Weights of a small image VQ-VAE.
Training: 6000 steps, batches of 256.
Rows from block 15 of the encoder of a small image VQ-VAE, named by matrix and row number. Rows with one number belong to one neuron. Each number is 500 + 50 x the weight over its row's rms, rounded and kept within 0 to 999. All counts start at 0. Numbers have three digits each.
Before each neuron's rows are labels from the 100 images, of 14848, where the neuron reaches its highest value: "patch colour" is the nearest of a few named colours to the mean colour under the peak; "responds to" is what is common among them. Only what is clearly more common there than usual is listed. The data: aerial photos of the United States (SatlasPretrain).
# fc1: MLP up (encoder.blocks.15.mlp.fc1.weight, 384x96), inputs 0-47
# fc2: MLP down (encoder.blocks.15.mlp.fc2.weight, 96x384, transposed), outputs 0-47

patch colour: pink
responds to: building
fc1.37:461530581511547509440549558549466510453560459509432472559481514578509497494432617552478514593545498499498529473450511399551481437519528527444505
fc2.37:572512420571430555498539514444434558491488498501458431524505502589555456449530368596452522436491498538466619435464461557479554528508535494550510

patch colour: brown
responds to: building
fc1.44:545499531682454548547472449606487455520504437558519543481447437476562561592512493448474437470503569481544439520525557494516557484542566489459498
fc2.44:544487514542479482483525547541616496506458551474618531547513545457456552513585351557470501513495462481630401531448552523492479465492539473467543

patch colour: pink; white
responds to: building
fc1.345:450471513494538525417457504517515574447512538485468446429499566664506525444480601534545492540569495488554469482459469491505453464506566529477483
fc2.345:472555536541565514511510559475544504592557531460461476519432477472515495537445423471535546424573524507515523503482413469437503459527414467490393

patch colour: brown
responds to: building
fc1.363:473471508459516604497430494497514469556556523546458544476461479544460547546558456570470431434519631512462489513515545581394480596445513506557452
fc2.363:497486444499485526543449498527485573509542427562548544485411572482510496565422474502429454525549445513507488501423499441531531556589547470509595

patch colour: pink
responds to: building
fc1.114:498546389486447520505511475505545504519487549491436407533543518551485414472467482468527537535426410414456468586398498527521521516449560476486489
fc2.114:543490472500514601628492529448553545493539542494520425601541533499503525544395400519376539489524519516440560352477447481489531477513432487491434

patch colour: brown
responds to: building
fc1.100:483504560469490596482515566472584473415461518493493570542475528483497562546511433472393461414391584505459497489513525480407577528508517479518470
fc2.100:436482428441544511598424531507399563454525458518506504554560499439521496548437549556514567522577514551441453489446444468431451488568511506492497

patch colour: pink; white
responds to: building
fc1.43:524457506419533523476503421501554552486475436476486476564542523565478460449522595483500511494435459447524566525428506474508480472505555559442510
fc2.43:466534613455519550537530502526486411516447490551536437531512534473595575414475443511564452504517541506489634386411556569488453412525435475474487

patch colour: brown; black
responds to: building
fc1.117:527497536414512442493525450559439559537516515525416494585474503474487432542490468496471427449519477471538498454442558509516526531512658582513507
fc2.117:488481545446506494538400493573529563571563493553508478483453500429511470595424649599526496483548521443491414551503605470492490515495460517554449

patch colour: brown
responds to: building
fc1.74:526492549431518526497510447488470458551547489551526460515468572517469494598454546455525445450568526447555509408550547489461521488526472460564443
fc2.74:600586521505438514488405530491590458532455515553524480484479514500482552471526384523536527491495433516507478422472500564559485493425534387483527

patch colour: pink
responds to: building
fc1.375:512469493454482523403510515487456486469491480488550559437534409466516445484523485536499500587481449427599476485545473514528455524468493596534502
fc2.375:547503539476465512515478547443521542409529559472498505598500483544449520658492394468381551454515525572512572327485520476501481486549509515537475

patch colour: brown
responds to: building
fc1.300:509401530358613421477464491474462484467499531534551601473483450510457465517439513525557536480598545536570452455507452525452537521562551456633511
fc2.300:490441550549468482477523448557604479579478480517484501530491420470541489446539424515606490583442483554450533523486520566465469461458511475475532

patch colour: pink
responds to: building
fc1.103:473470486445510466492438452457591564359479541451424554490522576559525480451556439571559517508589513394548530448535509530592497458501532451472465
fc2.103:467480542520492573604497483489453491514500431486451504523513469399468525422594550432554510523500547438473668467430481544460462502562452565446586

patch colour: grey
responds to: building
fc1.213:484496445529521520617464442453573508508543504428419418420530510639448574487506498510484474511500495525545430480481458500364549457453479459427501
fc2.213:472397491521458544492553564520442470568477453471549468560514432573536547394555529506519469518489527524500570492638485476522417447503419495512547

patch colour: pink
responds to: building
fc1.222:522533473701546488532495505520479545513551510480526484536491434602538550494442492451480535551484584491538526435509487540503495472472506479515599
fc2.222:447499509473465500524537450466525538420495552484496452484599634406459526627491527521555488511485517480505495530535526560432493548572475529535473

patch colour: brown
responds to: building
fc1.309:500491555500486577479476514502480450536503561494469397473476485560483554556457437487489476390510444491411507590553542496548527562516489516486487
fc2.309:458461510594460484478498520488537502480551470454564491486533511396489467451463511491508484537546495583569493536492516429465516520602496499495546

patch colour: brown
responds to: building
fc1.366:567435599473443484522479615433512503536510566521318608523487484583430574489495512594493440467487552549489544440524513458532560521483552513559456
fc2.366:556528446541450492447455479545547523479568493479483509505479550548389465571467380550426421565428556525547535441453545552481507462512453503483505

patch colour: brown
responds to: building
fc1.33:490471556563465547538444565509542530450493462473516460455426435585549459490560500473418521456500583543508577442545557533491458532482537496448488
fc2.33:463477491488485531460543433562453542487405547529495470442502662481600450530457423540440449576467470522533459523433563605495499525481419510469569

patch colour: pink
responds to: building
fc1.55:530545445364490514494539525509466490517484443493452448561510498513514456447471573452452542532535535464515507469458490539539452516477572498541542
fc2.55:428495468493555539512488540450500413501492534550476424507528428477529490433599465461421500535507510529462511552435508463485504428523489525543491

patch colour: brown
responds to: building
fc1.274:523389531400542539486478486507483532526483518486510567489492437520448477516512541500527452447529636515498494437491471413488586566509464493467574
fc2.274:468391467530471535508483474596544518542468545404509522465479479477485496520422393473483554557429511523474503429465587530488431461538554446487476

patch colour: brown
responds to: building
fc1.235:573451484544499494524620429504503537479520483560570461505488492449582409538415563500502488438493542396506555445514576479567594494505512469436502
fc2.235:541452549505488508542468482581503482424459518443534470472435610504474460516435549474442522466480453400485512438445515501437470559489450520487492

patch colour: pink
responds to: building
fc1.236:495500418522530506454519455513527547514509494458432464562521502452532385490448499385521526449539578508466496447547452478521482525473540482552488
fc2.236:468499498459527502542504489510477504465496484499453481483454567505532532386437491570419489513543483465449674501527607459517521536499453551497510

patch colour: brown
responds to: building
fc1.314:459441522465507527481533578482513484467467551448556474516458493534442502550552346471477516421462484467403454492526442514545534538531551515398483
fc2.314:402465478491485537527492491441421496479507487497587482565528528472496543484464532536571490563559495504513508405562490410489461478438531513424540

patch colour: brown
responds to: building
fc1.377:491472460516469453495535494403444495508580420455571461585472536568509511547444536530497414468487550439458521459544489494504497543488498502524518
fc2.377:435497519487469522475559509552457440498475560406484486447573558527507537562523491508486568587436495498568466503364561474417487517515493510510479

patch colour: brown
responds to: building
fc1.315:546530568488474484543472485476464456513511459545619502438454513578526510560460495509432461455523549488459528423432537501501525514538516498548515
fc2.315:579559539515425532457438509474543493519546508522527517559529579423541493544510383464392525511481503467565389475479534513507502495588397463481532

patch colour: pink
responds to: building
fc1.195:542488475457427636576563472486480528570378470505526503454511504498512447483455537398492485595556583475506437458476501466508522518474518426540489
fc2.195:504509552557480525545469438536503506526560495507517492494462521392540462505450503495436576477532485474467624531448583559469454428547467511474453

patch colour: grey
responds to: building
fc1.270:476489443531489642487521505558541472466474493496483388449510482506494547416456482584514491535430402531494510437448426488512457437446480405426482
fc2.270:497501524547436439586461440467482473462529452510491458587608516498510488403526604505553452481523529488501570543575519490572608456564472436503565

patch colour: black
responds to: building
fc1.107:484513440500425460515511494507503547454513546513466473578490465488440531492460391552501494501482471417503501502510522543515467566564655591471517
fc2.107:490455546433578440502476444512480549530485495486487493529629619489528421517475461505504535503561535481534465470459531510407509485484467508550472

patch colour: brown
responds to: building
fc1.120:505505480564482555461462486569564457472464476576591501533485507464633553533484470507482441465516538531489549483472507528498499567513546522470473
fc2.120:367441449425562487493507519414474497475471486561539522491493507478558502493498390489483521558527464582538569497465518404485454501473430524568469

patch colour: brown
responds to: building
fc1.83:517501506439507591510488538503523483513410561566524509530487497539642537502441505535535544491566611526479503413517538534462472585536543586542393
fc2.83:442566488470513549510445512474484576451518496520444469433418540462567551519488409493427505547477418563569540370447468479568492536479553485499509

patch colour: pink
responds to: building
fc1.330:484523506398518424417435564462455472479499473492476623447500534547483460442494493545479500472576528391556603423458498485527473466520538507555425
fc2.330:458497536577454500462542449539460480506515563476519470493583537499580449494433472462412491516546532430424594500399544491514470514567454543547518

patch colour: pink
responds to: building
fc1.183:505507538519452426476474488515474594504545518546461441471506477649429428523532476514553413498304457462507421506442505494440520508480584430431546
fc2.183:502557404505367545558563533506541520489504559484415514618554416508520531489433493554543470487492502562550496503485414507471471525505410458581452

patch colour: pink
responds to: building
fc1.122:551464509585484496458464531528529525449464444480430442465504457500493478439485584556541542535603443485538515526460533448536529486496583524432527
fc2.122:519453548548460569472531517454603534522531546549525436454574613557488505494506437527482461516505494464481543415492489459461584544443482531389413

patch colour: pink
responds to: building
fc1.147:397442459597510584474510424486521534508588559402391489532559445572507602479513477536537563465442531411552541484481431487524489479433550443497480
fc2.147:517500568495544488522544544542526505502584479509423454397399504517469504468553455478445526487577584487535575513552487506463520366560479501482533

patch colour: pink
responds to: building
fc1.148:468459495535587564512465564539489588508475454508511470513510447560584570501439518389441430602565486503522509578386561540552505490508533475476493
fc2.148:499528527421543533393560449473504589495516473510460507474486564511542500430556525457411514462547469424513698517489510445477499464554441480482491

patch colour: brown
responds to: building
fc1.50:515462542526559453520535487547435486498571456568528415472457580518542478487480577621411558523516605446522532488551456483527523439475493462483521
fc2.50:595475536514524445520532530508512541445426493552489454497484429418530480526515466474483512521486437503416407381477482500441427436557467508494477

patch colour: pink
responds to: building
fc1.36:470494487483516523437492485497519549552424461586389449585567457448450523559437490396484440525407513516482488466398582557570476562497531501587476
fc2.36:601563554529549486482517479411514575498548548514448472525402524535377479662418488494402485552517569524488536461546525479476471552527458501552476

patch colour: pink
responds to: building
fc1.352:490491390502521508518507475513538588527463441443445414470539422419498522529459572460539517486597459465513524507556520473538559500516506505491482
fc2.352:472483526481586513510540526529492494465590513544465490467407488480489488401539482463521503543508520497458798550465560424496528476490431552472461

patch colour: brown
responds to: building
fc1.192:575508563481584470543434480443478504561594448482452504485554481510421438503504513436458491502583558489446464464541474471486538496462567364597503
fc2.192:521508512567544576487460535499524594480439474530401509437527466497497448480468549508469443486497520512451526453417395526538454438485493471483510

patch colour: brown
responds to: building
fc1.144:474533512650385614467528579467485541488491506543479522561479499542457558451538434441535546519534489504540544444571496565529593535466491524386509
fc2.144:510553445519513508516482471544472611499560502592572463455478552463470551578493543512407526435498493588412450512447444476531443469526473472543436

patch colour: brown
responds to: building
fc1.356:540497547548439538482516535473498452507449582512494449510480440465481495507444495541481408520537523420450514520579470552455518542490483475453485
fc2.356:481528422515469464465496473587504522565442434463528481449526557550536502549498531550555452521438518447425467405521635473481571480526434428518447

patch colour: grey
responds to: building
fc1.14:480488435574471392556479476424576468468499480515501427395521525557476464492568549514497539533406378498497456528464450571464503419507473462471421
fc2.14:487412477528480499554544483497439519482477358494465502572645457624420491477484604471475478487462515500540507535550497558486502525515574534468569

patch colour: brown
responds to: building
fc1.271:549490514549509487539543435579403572477503517556520357547481527496494481561468583470433524485518500491572505502491519511533497496499583516471565
fc2.271:525476483491517463527500495552480525537498499514500474470488484482447549546500513425530532530479535437487318594478409522454497459476433504432432

patch colour: brown
responds to: building
fc1.197:550492473485459546491491633479458528551464596499510501466424488482449524538498487506554457469484549412511547499507530539545460570427552603503534
fc2.197:437534418476488571483525528440534483519438492559494469444552531597554408416629478528599454535492507468502554528387608566497504467533507521474446

patch colour: pink
responds to: building
fc1.131:479539567435504523523502431474489536470478517479492430459486490531538455480509498493485590541598598526567504452535500630522458494461544463564551
fc2.131:497567545523537495489510460471482563459530503472450475607496490502529409457497468458434524479513498472487666366436541482525498505559493547456566