config.toml
image_size = 64
rotation_deg = 5
bottleneck = "vq"
encoder_arch = "convnext"
encoder_isotropic = false
encoder_mlp_ratio = 4
encoder_depths = [8, 8]
encoder_kernel_size = 5
loss = "mse"
decoder_norm = "batchnorm"
decoder_upsampling = "nearest_conv"
precondition_frequency = 20
grad_clip = 0.5
lr_schedule = "cosine"
final_lr_fraction = 0.1
Rows from block 15 of the encoder of a small image VQ-VAE, named by matrix and row number. Rows with one number belong to one neuron. Each number is 128 + 24 x the weight over its row's rms, rounded and kept within 0 to 255. All counts start at 0. Numbers have three digits each.
After each neuron's rows are labels from the 100 images, of 14848, where the neuron reaches its highest value: "colour at peak" is the nearest of a few named colours to the mean colour under the peak; "lies over" is the class under the peak. Only what is clearly more common there than usual is listed. The data: aerial photos of the United States (SatlasPretrain). In brackets: how many of the 100, against the usual share in percent.
# fc1: MLP up (encoder.blocks.15.mlp.fc1.weight, 384x96), inputs 48-95
# fc2: MLP down (encoder.blocks.15.mlp.fc2.weight, 96x384, transposed), outputs 48-95

fc1.304:150101135073149130154138138149143129139135130108106109129130127148161141059084107124100140131125162112148201143140141113113131122148102161144170
fc2.304:143130122139094170169127138184111127106091161135097099150179112097163110100092127124156135125137187129114153168112142123142100144136113154166104
colour at peak: grey (89 vs 56.1)
lies over: building (28 vs 4.3)

fc1.330:151076166083134117125144124196102160133120104169138130147124112127139142142141136107130115108144138082124134135124116153108127158077143093144138
fc2.330:122103120082132120133165154188133129123111127118165125130135132139117181104155168137127138102093155097112155140140136096098084099103139165172155
colour at peak: pink (39 vs 4)
lies over: building (29 vs 4.3)

fc1.77:108123135083156130140126155140122125145125076132141114132144167163150128080141114081146137130127130132140188144119121124100131104135087162104124
fc2.77:151096148173132151094117120134130164114130151136178177094128102148112113127117128137183127106136131071105140120135140121137105159149094144137163
colour at peak: grey (94 vs 56.1)
lies over: building (31 vs 4.3)

fc1.147:131086153088142123140137137175120145119121131148138141153108144126149124104128128093144136145110126161130156112151133123183132128183120166144110
fc2.147:121142126113108096081147105149144122133168138127169163104151118129135125147124181085112116092129168146142159114126143126102110135055162134106123
colour at peak: pink (42 vs 4)
lies over: building (37 vs 4.3)

fc1.55:146101146130130138140176122159120122107126119120094154110111166115153151130190125087116104120138110019124162083121163137122109110145123107157113
fc2.55:101175111144133093136133135139151132120140146105101121137117153186116095122103079191099111136114093126140114117184098117131105081154139122194097
colour at peak: pink (50 vs 4)
lies over: building (52 vs 4.3)

fc1.375:139069173089134092146131114151095136094126138199096144153088097128133099108181137103130121104145123092127137134125120142140122130104176124182114
fc2.375:126122133102140161128125143140161155107134125119147137123132202135109149123157122082138122121093149112107125155144127137114132104090111098131133
colour at peak: pink (47 vs 4)
lies over: building (39 vs 4.3)

fc1.37:139154121123147124072096156145134112119102141154160119099138132079136073134175158134098111148105119107115113163118117147117149162074154093143115
fc2.37:116122141116115131097133116133128120149101156090149137103128134142127132142154141151123091168157131122123142134082146083128083075137130103097083
colour at peak: pink (35 vs 4)
lies over: building (50 vs 4.3)

fc1.195:156090113144128134152093079177112110119132164139101165089127108122135093097164125162128150116114108126108132117139098113090125146089111100112149
fc2.195:119108123119088099159151133141163132100082103121176154131107125147090136115210113146130124151095128143126138141100126127127072094137170101157124
colour at peak: pink (34 vs 4)
lies over: building (34 vs 4.3)

fc1.161:139154117128089125165084129126074112148132104087128121084166100104143158135116172155145108140145115105168182148144125127133140107125108142078130
fc2.161:105122146169105125147118130121154086119136140168118054160085155113121089103127118163107140170156109114109147104103136091157103093162110180138104
colour at peak: grey (96 vs 56.1)
lies over: building (26 vs 4.3)

fc1.131:089118133119148112157116144126133137167126196090091124120123126134140098139215119139125154137178123130136136115142109107162134088116147139171110
fc2.131:115147107119128181134144128097171081128100090141165128145127132097093130135113127161135153080108128118133146107111141128162086137165143134098160
colour at peak: pink (28 vs 4)
lies over: building (28 vs 4.3)

fc1.148:115106120103153163123100123136139128135132150141124134165118086126127069132178157128101147117162134176105130145162110159127115170125152121100106
fc2.148:076085101122114086159097134133127132155153127141136139100137182123121165169157127125118111125087137146131137143162135121139122125179129118146128
colour at peak: pink (31 vs 4)
lies over: building (37 vs 4.3)

fc1.103:148082167076133114132091148150122112099124122162116111163123123172138134104155145099135114119147132124163137120124138153115120136117171158152104
fc2.103:099135133129068125080131090156101148125139145117114125136127158139091144137128147155132128155088163106112116133112095121135117143149091104148140
colour at peak: pink (43 vs 4)
lies over: building (42 vs 4.3)

fc1.43:115079145131145101118131128187116126143144123160127166161127141105137138135153142120094109128119092083118152106128140169112068169142213101153134
fc2.43:125116136131132148127131086152147152107141166108173148144086123123146132093093151131083116122111131130117122132111146125142087084149112136136145
colour at peak: pink (53 vs 4); white (37 vs 0.2)
lies over: building (74 vs 4.3)

fc1.236:108099128112136093143167147136112122141123178083096113115108194116139096144199099140121126115162123109143150113176094103114097097152151093112123
fc2.236:097099098136123117111151062122150148133180139098133138141115122156106127131110090144123097142166105133137125129161111132158085130192167148133161
colour at peak: pink (37 vs 4)
lies over: building (44 vs 4.3)

fc1.229:139134139085118096148106141123055113131130141113119143148129127123158127143170158129157096075148105110156154122158159172146107144116144181148114
fc2.229:124166104117119111118137158147121129132121090103118156119103139141107142129163106103109100179076135083125085131153144137137081133195159151145143
colour at peak: grey (90 vs 56.1)
lies over: building (25 vs 4.3)

fc1.114:156089113123128128129111104193089117116130119130122149124109154114100128132147158108090094105107096119163160142155120178121111172144177159142109
fc2.114:156134117102128111108167121165149152138151144129155123120142154128146135136113145109103128126143135125106161153132128104143051127117145121160131
colour at peak: pink (34 vs 4)
lies over: building (39 vs 4.3)

fc1.345:146052134139149129120118136136112116132142127138126112151157145084127090130067134137147145123151131211137160173126141131144107120149113124160145
fc2.345:099134106136114145100110130116127139165134090100165167114139085158098119150104091099157124125119110147149194084181144097144159146134125128118105
colour at peak: pink (54 vs 4); white (25 vs 0.2)
lies over: building (49 vs 4.3)

fc1.138:146145133087130126134139132095150126187134118128116129124100144084142115124182139138165107108172125103140121205103128144121112133074127145152111
fc2.138:118175124148118155085144133118137104150116092116146151144103129139163155125185110101127116171119153099101151101110099094134063118118097116172151
colour at peak: grey (85 vs 56.1)
lies over: building (26 vs 4.3)

fc1.122:147045125104130102118106131134119117128134142143112151140119165102147109144155114140112154086118129224135155152119126181122118130156125142166140
fc2.122:154158123111114046106127125133116165159153131167167152101119159114110124141101183112097122121129141141125131127123135130148151113093145107141152
colour at peak: pink (45 vs 4)
lies over: building (54 vs 4.3)

fc1.245:137132136128115124133130140122117113120118093105104138121131120022145120118139162141103120133127145080141150118091132164132133083126157126113073
fc2.245:126100132140106131094122144153143054133113135174126134139144130128163161123118155132108150141165135074135165109150073110104082136166132150148116
colour at peak: grey (97 vs 56.1)
lies over: building (26 vs 4.3)

fc1.222:120101134105123095120118138148107133114146128117096139143124150137153071136188104151119162100204124101135130168149148119137105103106130148132169
fc2.222:149108113129107068122135063139163125106061121148153149119108131111093125136127172103144138112123135117115142165115131141112146155096110131159175
colour at peak: pink (54 vs 4)
lies over: building (29 vs 4.3)

fc1.14:152124112104144114116072129139102099140120107089140148144169123130141113122149161113121114118137085101146151093154145187137114124168108147109131
fc2.14:128102163136122154100142113189124124103162124146111112126086150099125151124129118122163155133117104134122118101083119103132121144156087178126128
colour at peak: grey (95 vs 56.1)
lies over: building (25 vs 4.3)

fc1.36:129094123121133091159128134154127113078118144134117132140150173166133144141167131100100138101121146080139133121136123155112153122147150081097133
fc2.36:117099140111166079098122105146129105132166115131148121111126100070129140136140173152131118118140104141136144120105147122146150090147160114139123
colour at peak: pink (37 vs 4)
lies over: building (25 vs 4.3)

fc1.352:149087119125132122124136119090116107117130170139096153117107177124119105149223107108130140098173137120147143135165138135106169089167126134121162
fc2.352:101135111149152136135122116130138094126142127123141114116124168105102131139134167140111127101113114143147130125109142135114174107111154128127165
colour at peak: pink (39 vs 4)
lies over: building (36 vs 4.3)