config.yaml
encoder_isotropic: false
encoder_patch_size: [4, 4]
max_precond_dim: 1536
Rows from block 4 of the encoder of a small image VQ-VAE, named by matrix and row number. Rows with one number belong to one neuron. Each number is 500 + 40 x the weight over its row's rms, rounded and kept within 0 to 999. All counts start at 0. Numbers have three digits each. After the name is the row's rms in percent of the matrix's.
After each neuron's rows are labels from the 100 images, of 14848, where the neuron reaches its highest value: "colour at peak" is the nearest of a few named colours to the mean colour under the peak. Only what is clearly more common there than usual is listed. The data: aerial photos of the United States (SatlasPretrain). In brackets: how many of the 100, against the usual share in percent.
# fc1: MLP up (encoder.blocks.4.mlp.fc1.weight, 192x48), inputs 0-47
# fc2: MLP down (encoder.blocks.4.mlp.fc2.weight, 48x192, transposed), outputs 0-47

fc1.61 103:488630506494477511528502471503572475487497479528484523466504477502512506462470540508441458478500539654559459512480460477478470462520496505522527
fc2.61 094:525529547519544505442528584492471526533473488561546536486517489538454515501451492470572585505496448383539481490541566519487511516522454516509526
colour at peak: brown (76 vs 36.5)

fc1.7 059:537517528532485491405552544463406452485531522510545464537492488482498440460539526568460491507579419474495475551519539440480471522466513509516526
fc2.7 104:493509490537505547605491459534495453410537525523515570474551547521481495556551496523491578556508554497533562518556495509482498507456506459440509
colour at peak: brown (61 vs 36.5)

fc1.35 072:513536464518498491442535560499500521477572548596500507485434497442547480549523507554472497455486522466574474517488409436486485574515491509533492
fc2.35 077:456520541560485523509495549494547451463491558471472454416558496487444537440477502511441523477495478506461510485537565526485481443471497390449476
colour at peak: brown (86 vs 36.5)

fc1.52 058:501468442504513486525489454489482488501555438507564517503470537485500378508474498502504517479492499456533474560464505519460464552583403484466577
fc2.52 063:571471501551462477488520496530451444495569506475510566502467499494476512400520470509459509460594545549439475463480541511496449453453484466453529
colour at peak: brown (88 vs 36.5)

fc1.160 124:454452492533508433561549557498438505435586485511481526458492490481527455458511454532492531476477469489512561441467510458501499510439591482564489
fc2.160 134:473491414447516520460479451497495517427480484541456396544546510538532492538467483469533493523442545445494490480437581441531499526503503449513519
colour at peak: brown (69 vs 36.5)

fc1.59 075:472503489549504485496505637478488533499550559532537494548530515471556471488468468490469551485492480442539485573491500388455466512460464489501483
fc2.59 072:431512500519525450493488548547476420511547573556533521462558550566420470465520478545456551540561495507511524532544478496459480479480493453484542
colour at peak: brown (84 vs 36.5)

fc1.80 075:428524498591464493616494503526487556563498451487452497507486531565576456462482490473502487434503543510522514497478528468486448539540463450496490
fc2.80 065:494507467471503459494548459558446552534464520557506540481574385471501508500480480451473487454540513506516513506413476467507423516426522475517535
colour at peak: brown (66 vs 36.5); black (34 vs 1.7)

fc1.73 083:476520498455443496418558505511528499481439443486603464490429511447550504494504530497467472452504511491539474514510547507458440482589541483529443
fc2.73 081:524534490501490494492433562524466475489415520536573478484520496488522491491482520497460455513493539511509488421530585504642468488446491474473535
colour at peak: brown (77 vs 36.5)

fc1.49 073:513520475511498535506519502509461512510473511514516520530492448481655476522494532502526524536540544450491495478419428461540502579508531444512425
fc2.49 086:520511476514542455538523464531490454528556537559435425466459412461551509488511505436468478498433554488536545472441511443509510481533539445524475
colour at peak: brown (90 vs 36.5)

fc1.157 102:437449514523512525559561501528523503482495489503448485578416485495491576522528569481491488471482463528463464492512448516488412404516494469554480
fc2.157 106:546463547487540484515498514559466477483527460540535572491498489481458476446528456447567534440502531507440508506455593483420465539512539495496422
colour at peak: brown (72 vs 36.5)

fc1.163 076:505446517513439546470519482452561515467553447505484544527412487480588474437493478507489529496408543505506477484509517442484514525469500533440577
fc2.163 111:491516531440487459606464494489537508560530434551543491486499467507535449485502519460517568520529573520439466500465447477466519520526549535503589
colour at peak: grey (88 vs 53.6)

fc1.16 073:472546459504537515506513509550491453507400482393478469488546524465504510566550560512507459505498536487539515521453552548523414467531529473531450
fc2.16 071:550473438565547496485512506476463475515518474571530463467492471518504500531463490514497420535474555473540533513472542494556452543558575455467400
colour at peak: brown (87 vs 36.5)

fc1.99 149:567476501494505535521552424514492438508485493511547450540416444519468520528510510437525524453534480554549518554465601515481484550457499521449524
fc2.99 126:540434452534513480519554532452491507495562439453507563439463560476491491464559485492444531525482485512442567513536534584507505506509499548561450
colour at peak: grey (87 vs 53.6)

fc1.45 070:509461525515508478484535551476540520485454551537489519508442460451580444480511464543498511447424568494479497488403455459560474554533489479509559
fc2.45 092:501506488505507475553535476517522447523506572501528495579532449475565569454456521425442546495492505598498460475454536469481457486527499460553548
colour at peak: brown (85 vs 36.5)

fc1.85 076:620468509509470435573484444469466558517487484530558510512494440537572407454480500499504477511464484511480497513489513535457477475538474486544560
fc2.85 073:501544486454477456444586541531498486524488507527486468562491491491527469501542463411416511498538490576505458533514407496565496550501462497461538
colour at peak: brown (77 vs 36.5)

fc1.172 138:434533464507481478488513478501514512448510544537500533415550471533508474504516471493471452490491550456480519412580429509491516419464448532569552
fc2.172 151:480476517523536479506522481375520482518530462423438540445513520514429476426521538518444534494518453576452508506549530498511508486483473503472436
colour at peak: grey (92 vs 53.6)

fc1.184 067:568511430471599506475519515457508527511498565547531505556477402503447505506499422426534512536478514464464496458526484546521477521503443465525505
fc2.184 079:527556551488536482541544515475492496501489560502545550502557501433516499496524539469526507505513442522562567433515547429496532459409499443504573
colour at peak: grey (85 vs 53.6)

fc1.41 063:526436461514467436552470431499438597553550531466492563502560455465494506443474546509559456561505448511491490468505490499454521466511522465497499
fc2.41 071:521552506456478538427532442498503540508489558533431455518468456476467537453474496426495446507451456507491493528473553474505471495545477519472376
colour at peak: brown (77 vs 36.5)

fc1.168 107:431519502539453540612509452502493511499478480472499503478528526555483487475481539447433455463519495564515511525463593495473423471510424474515469
fc2.168 100:541581459446502472513543558482454499555405495475517531466518419456450445547440507510547488498506524475519510542478512450544485479440543506458468
colour at peak: brown (80 vs 36.5)

fc1.94 076:484513500475469532493502462531465438609514444461515479574468517518565491562557460504476457501557544514485463458450523516461490519517573547537445
fc2.94 090:549487430507536515498522492460490486512518469482492534486485488533599471555467511583485468489503525485569447471512502453550520421401561515499445
colour at peak: grey (87 vs 53.6)

fc1.23 044:551476464477470446562471428502511459476546484550560553504442474459500409483521537516540487503470507492528431569465490480530470524519448506546574
fc2.23 045:571523492545484514478573515525531479435569571480514553500486457537465489425527509453441524480492612546462524516484505517504448504510439528481492
colour at peak: brown (67 vs 36.5); black (32 vs 1.7)

fc1.148 130:542515532507486512474529496503531494492489544526471480497575456586490497515432503470491527539467474619450431567510522523480522525563424547540506
fc2.148 124:530467501512504537510525446577474492518511528562478377506547440495452538504509460459509459418493504461508436520532550432530504529482483473486559
colour at peak: grey (90 vs 53.6)

fc1.190 123:522558471469554456474497463512480529515511639509466477527504446479426486564541530518551546549563472489511484538558507487453554471513521495501475
fc2.190 131:515503523533502556542528513505526469543523479595502471413484499502450484501559518494529508550500451451525444565488535510554617517496523480569500
colour at peak: grey (93 vs 53.6)

fc1.3 073:472531501529505536479496465532522421556428439479488444592539522569485568525504481531487444532523458491517518532441545517510475421454505522475462
fc2.3 095:459413487495522478563509491484538472539496494521528518475543467521506469534458590517547509522447516506546497538527486532544494478477485644492430
colour at peak: grey (93 vs 53.6)

fc1.103 064:548486456455471498491501406484428514523576501565470507456461460444475499458486533509507550485559471502493468519423516446473523583503463451533526
fc2.103 079:556590470560471569531547454516507579486541500497525479535461508509485455458462505492495509439472594510482517482432548551509513439493471551479488
colour at peak: brown (75 vs 36.5)

fc1.116 067:423541541514481526549509489525502456506468477431467467468527491524414471539531506528495474490473508456562555520438533539496413524511437525490590
fc2.116 078:499437392546485518488533455485478507577518497517566489497495450465434530535439452456499472448499568535446507486512531524547431470552505493511481
colour at peak: brown (87 vs 36.5)

fc1.29 059:530522454465502523398509411532550443499532462495572481517495487494475541535508548516453501501482488457452478487482627542515507469458515532462513
fc2.29 079:524483539448448464515491440459550514451478487486552558448496530507539464515485556480505538416508575499564510547483437479528495462463515546409504
colour at peak: grey (92 vs 53.6)

fc1.86 095:503506509493534497505515386418484419539502527503532455489511485497489377467502477524505427447438533474561472508470459516496484483534524476470477
fc2.86 081:505495505524476464551520478396501493506471544540473432503462526507510497516561534469407466501497534633499468480484462510567481486472471457534501
colour at peak: brown (75 vs 36.5)

fc1.106 072:460508512508513424456551592502537516447440532485494476559511527468473517479510570558523498492550499467520417584537515540529421527480520480489495
fc2.106 063:479441552540507523485492514473524440494501442569534572426489555549476480533501493489480511577557490561516553466498431483440452496573490483493526
colour at peak: brown (76 vs 36.5)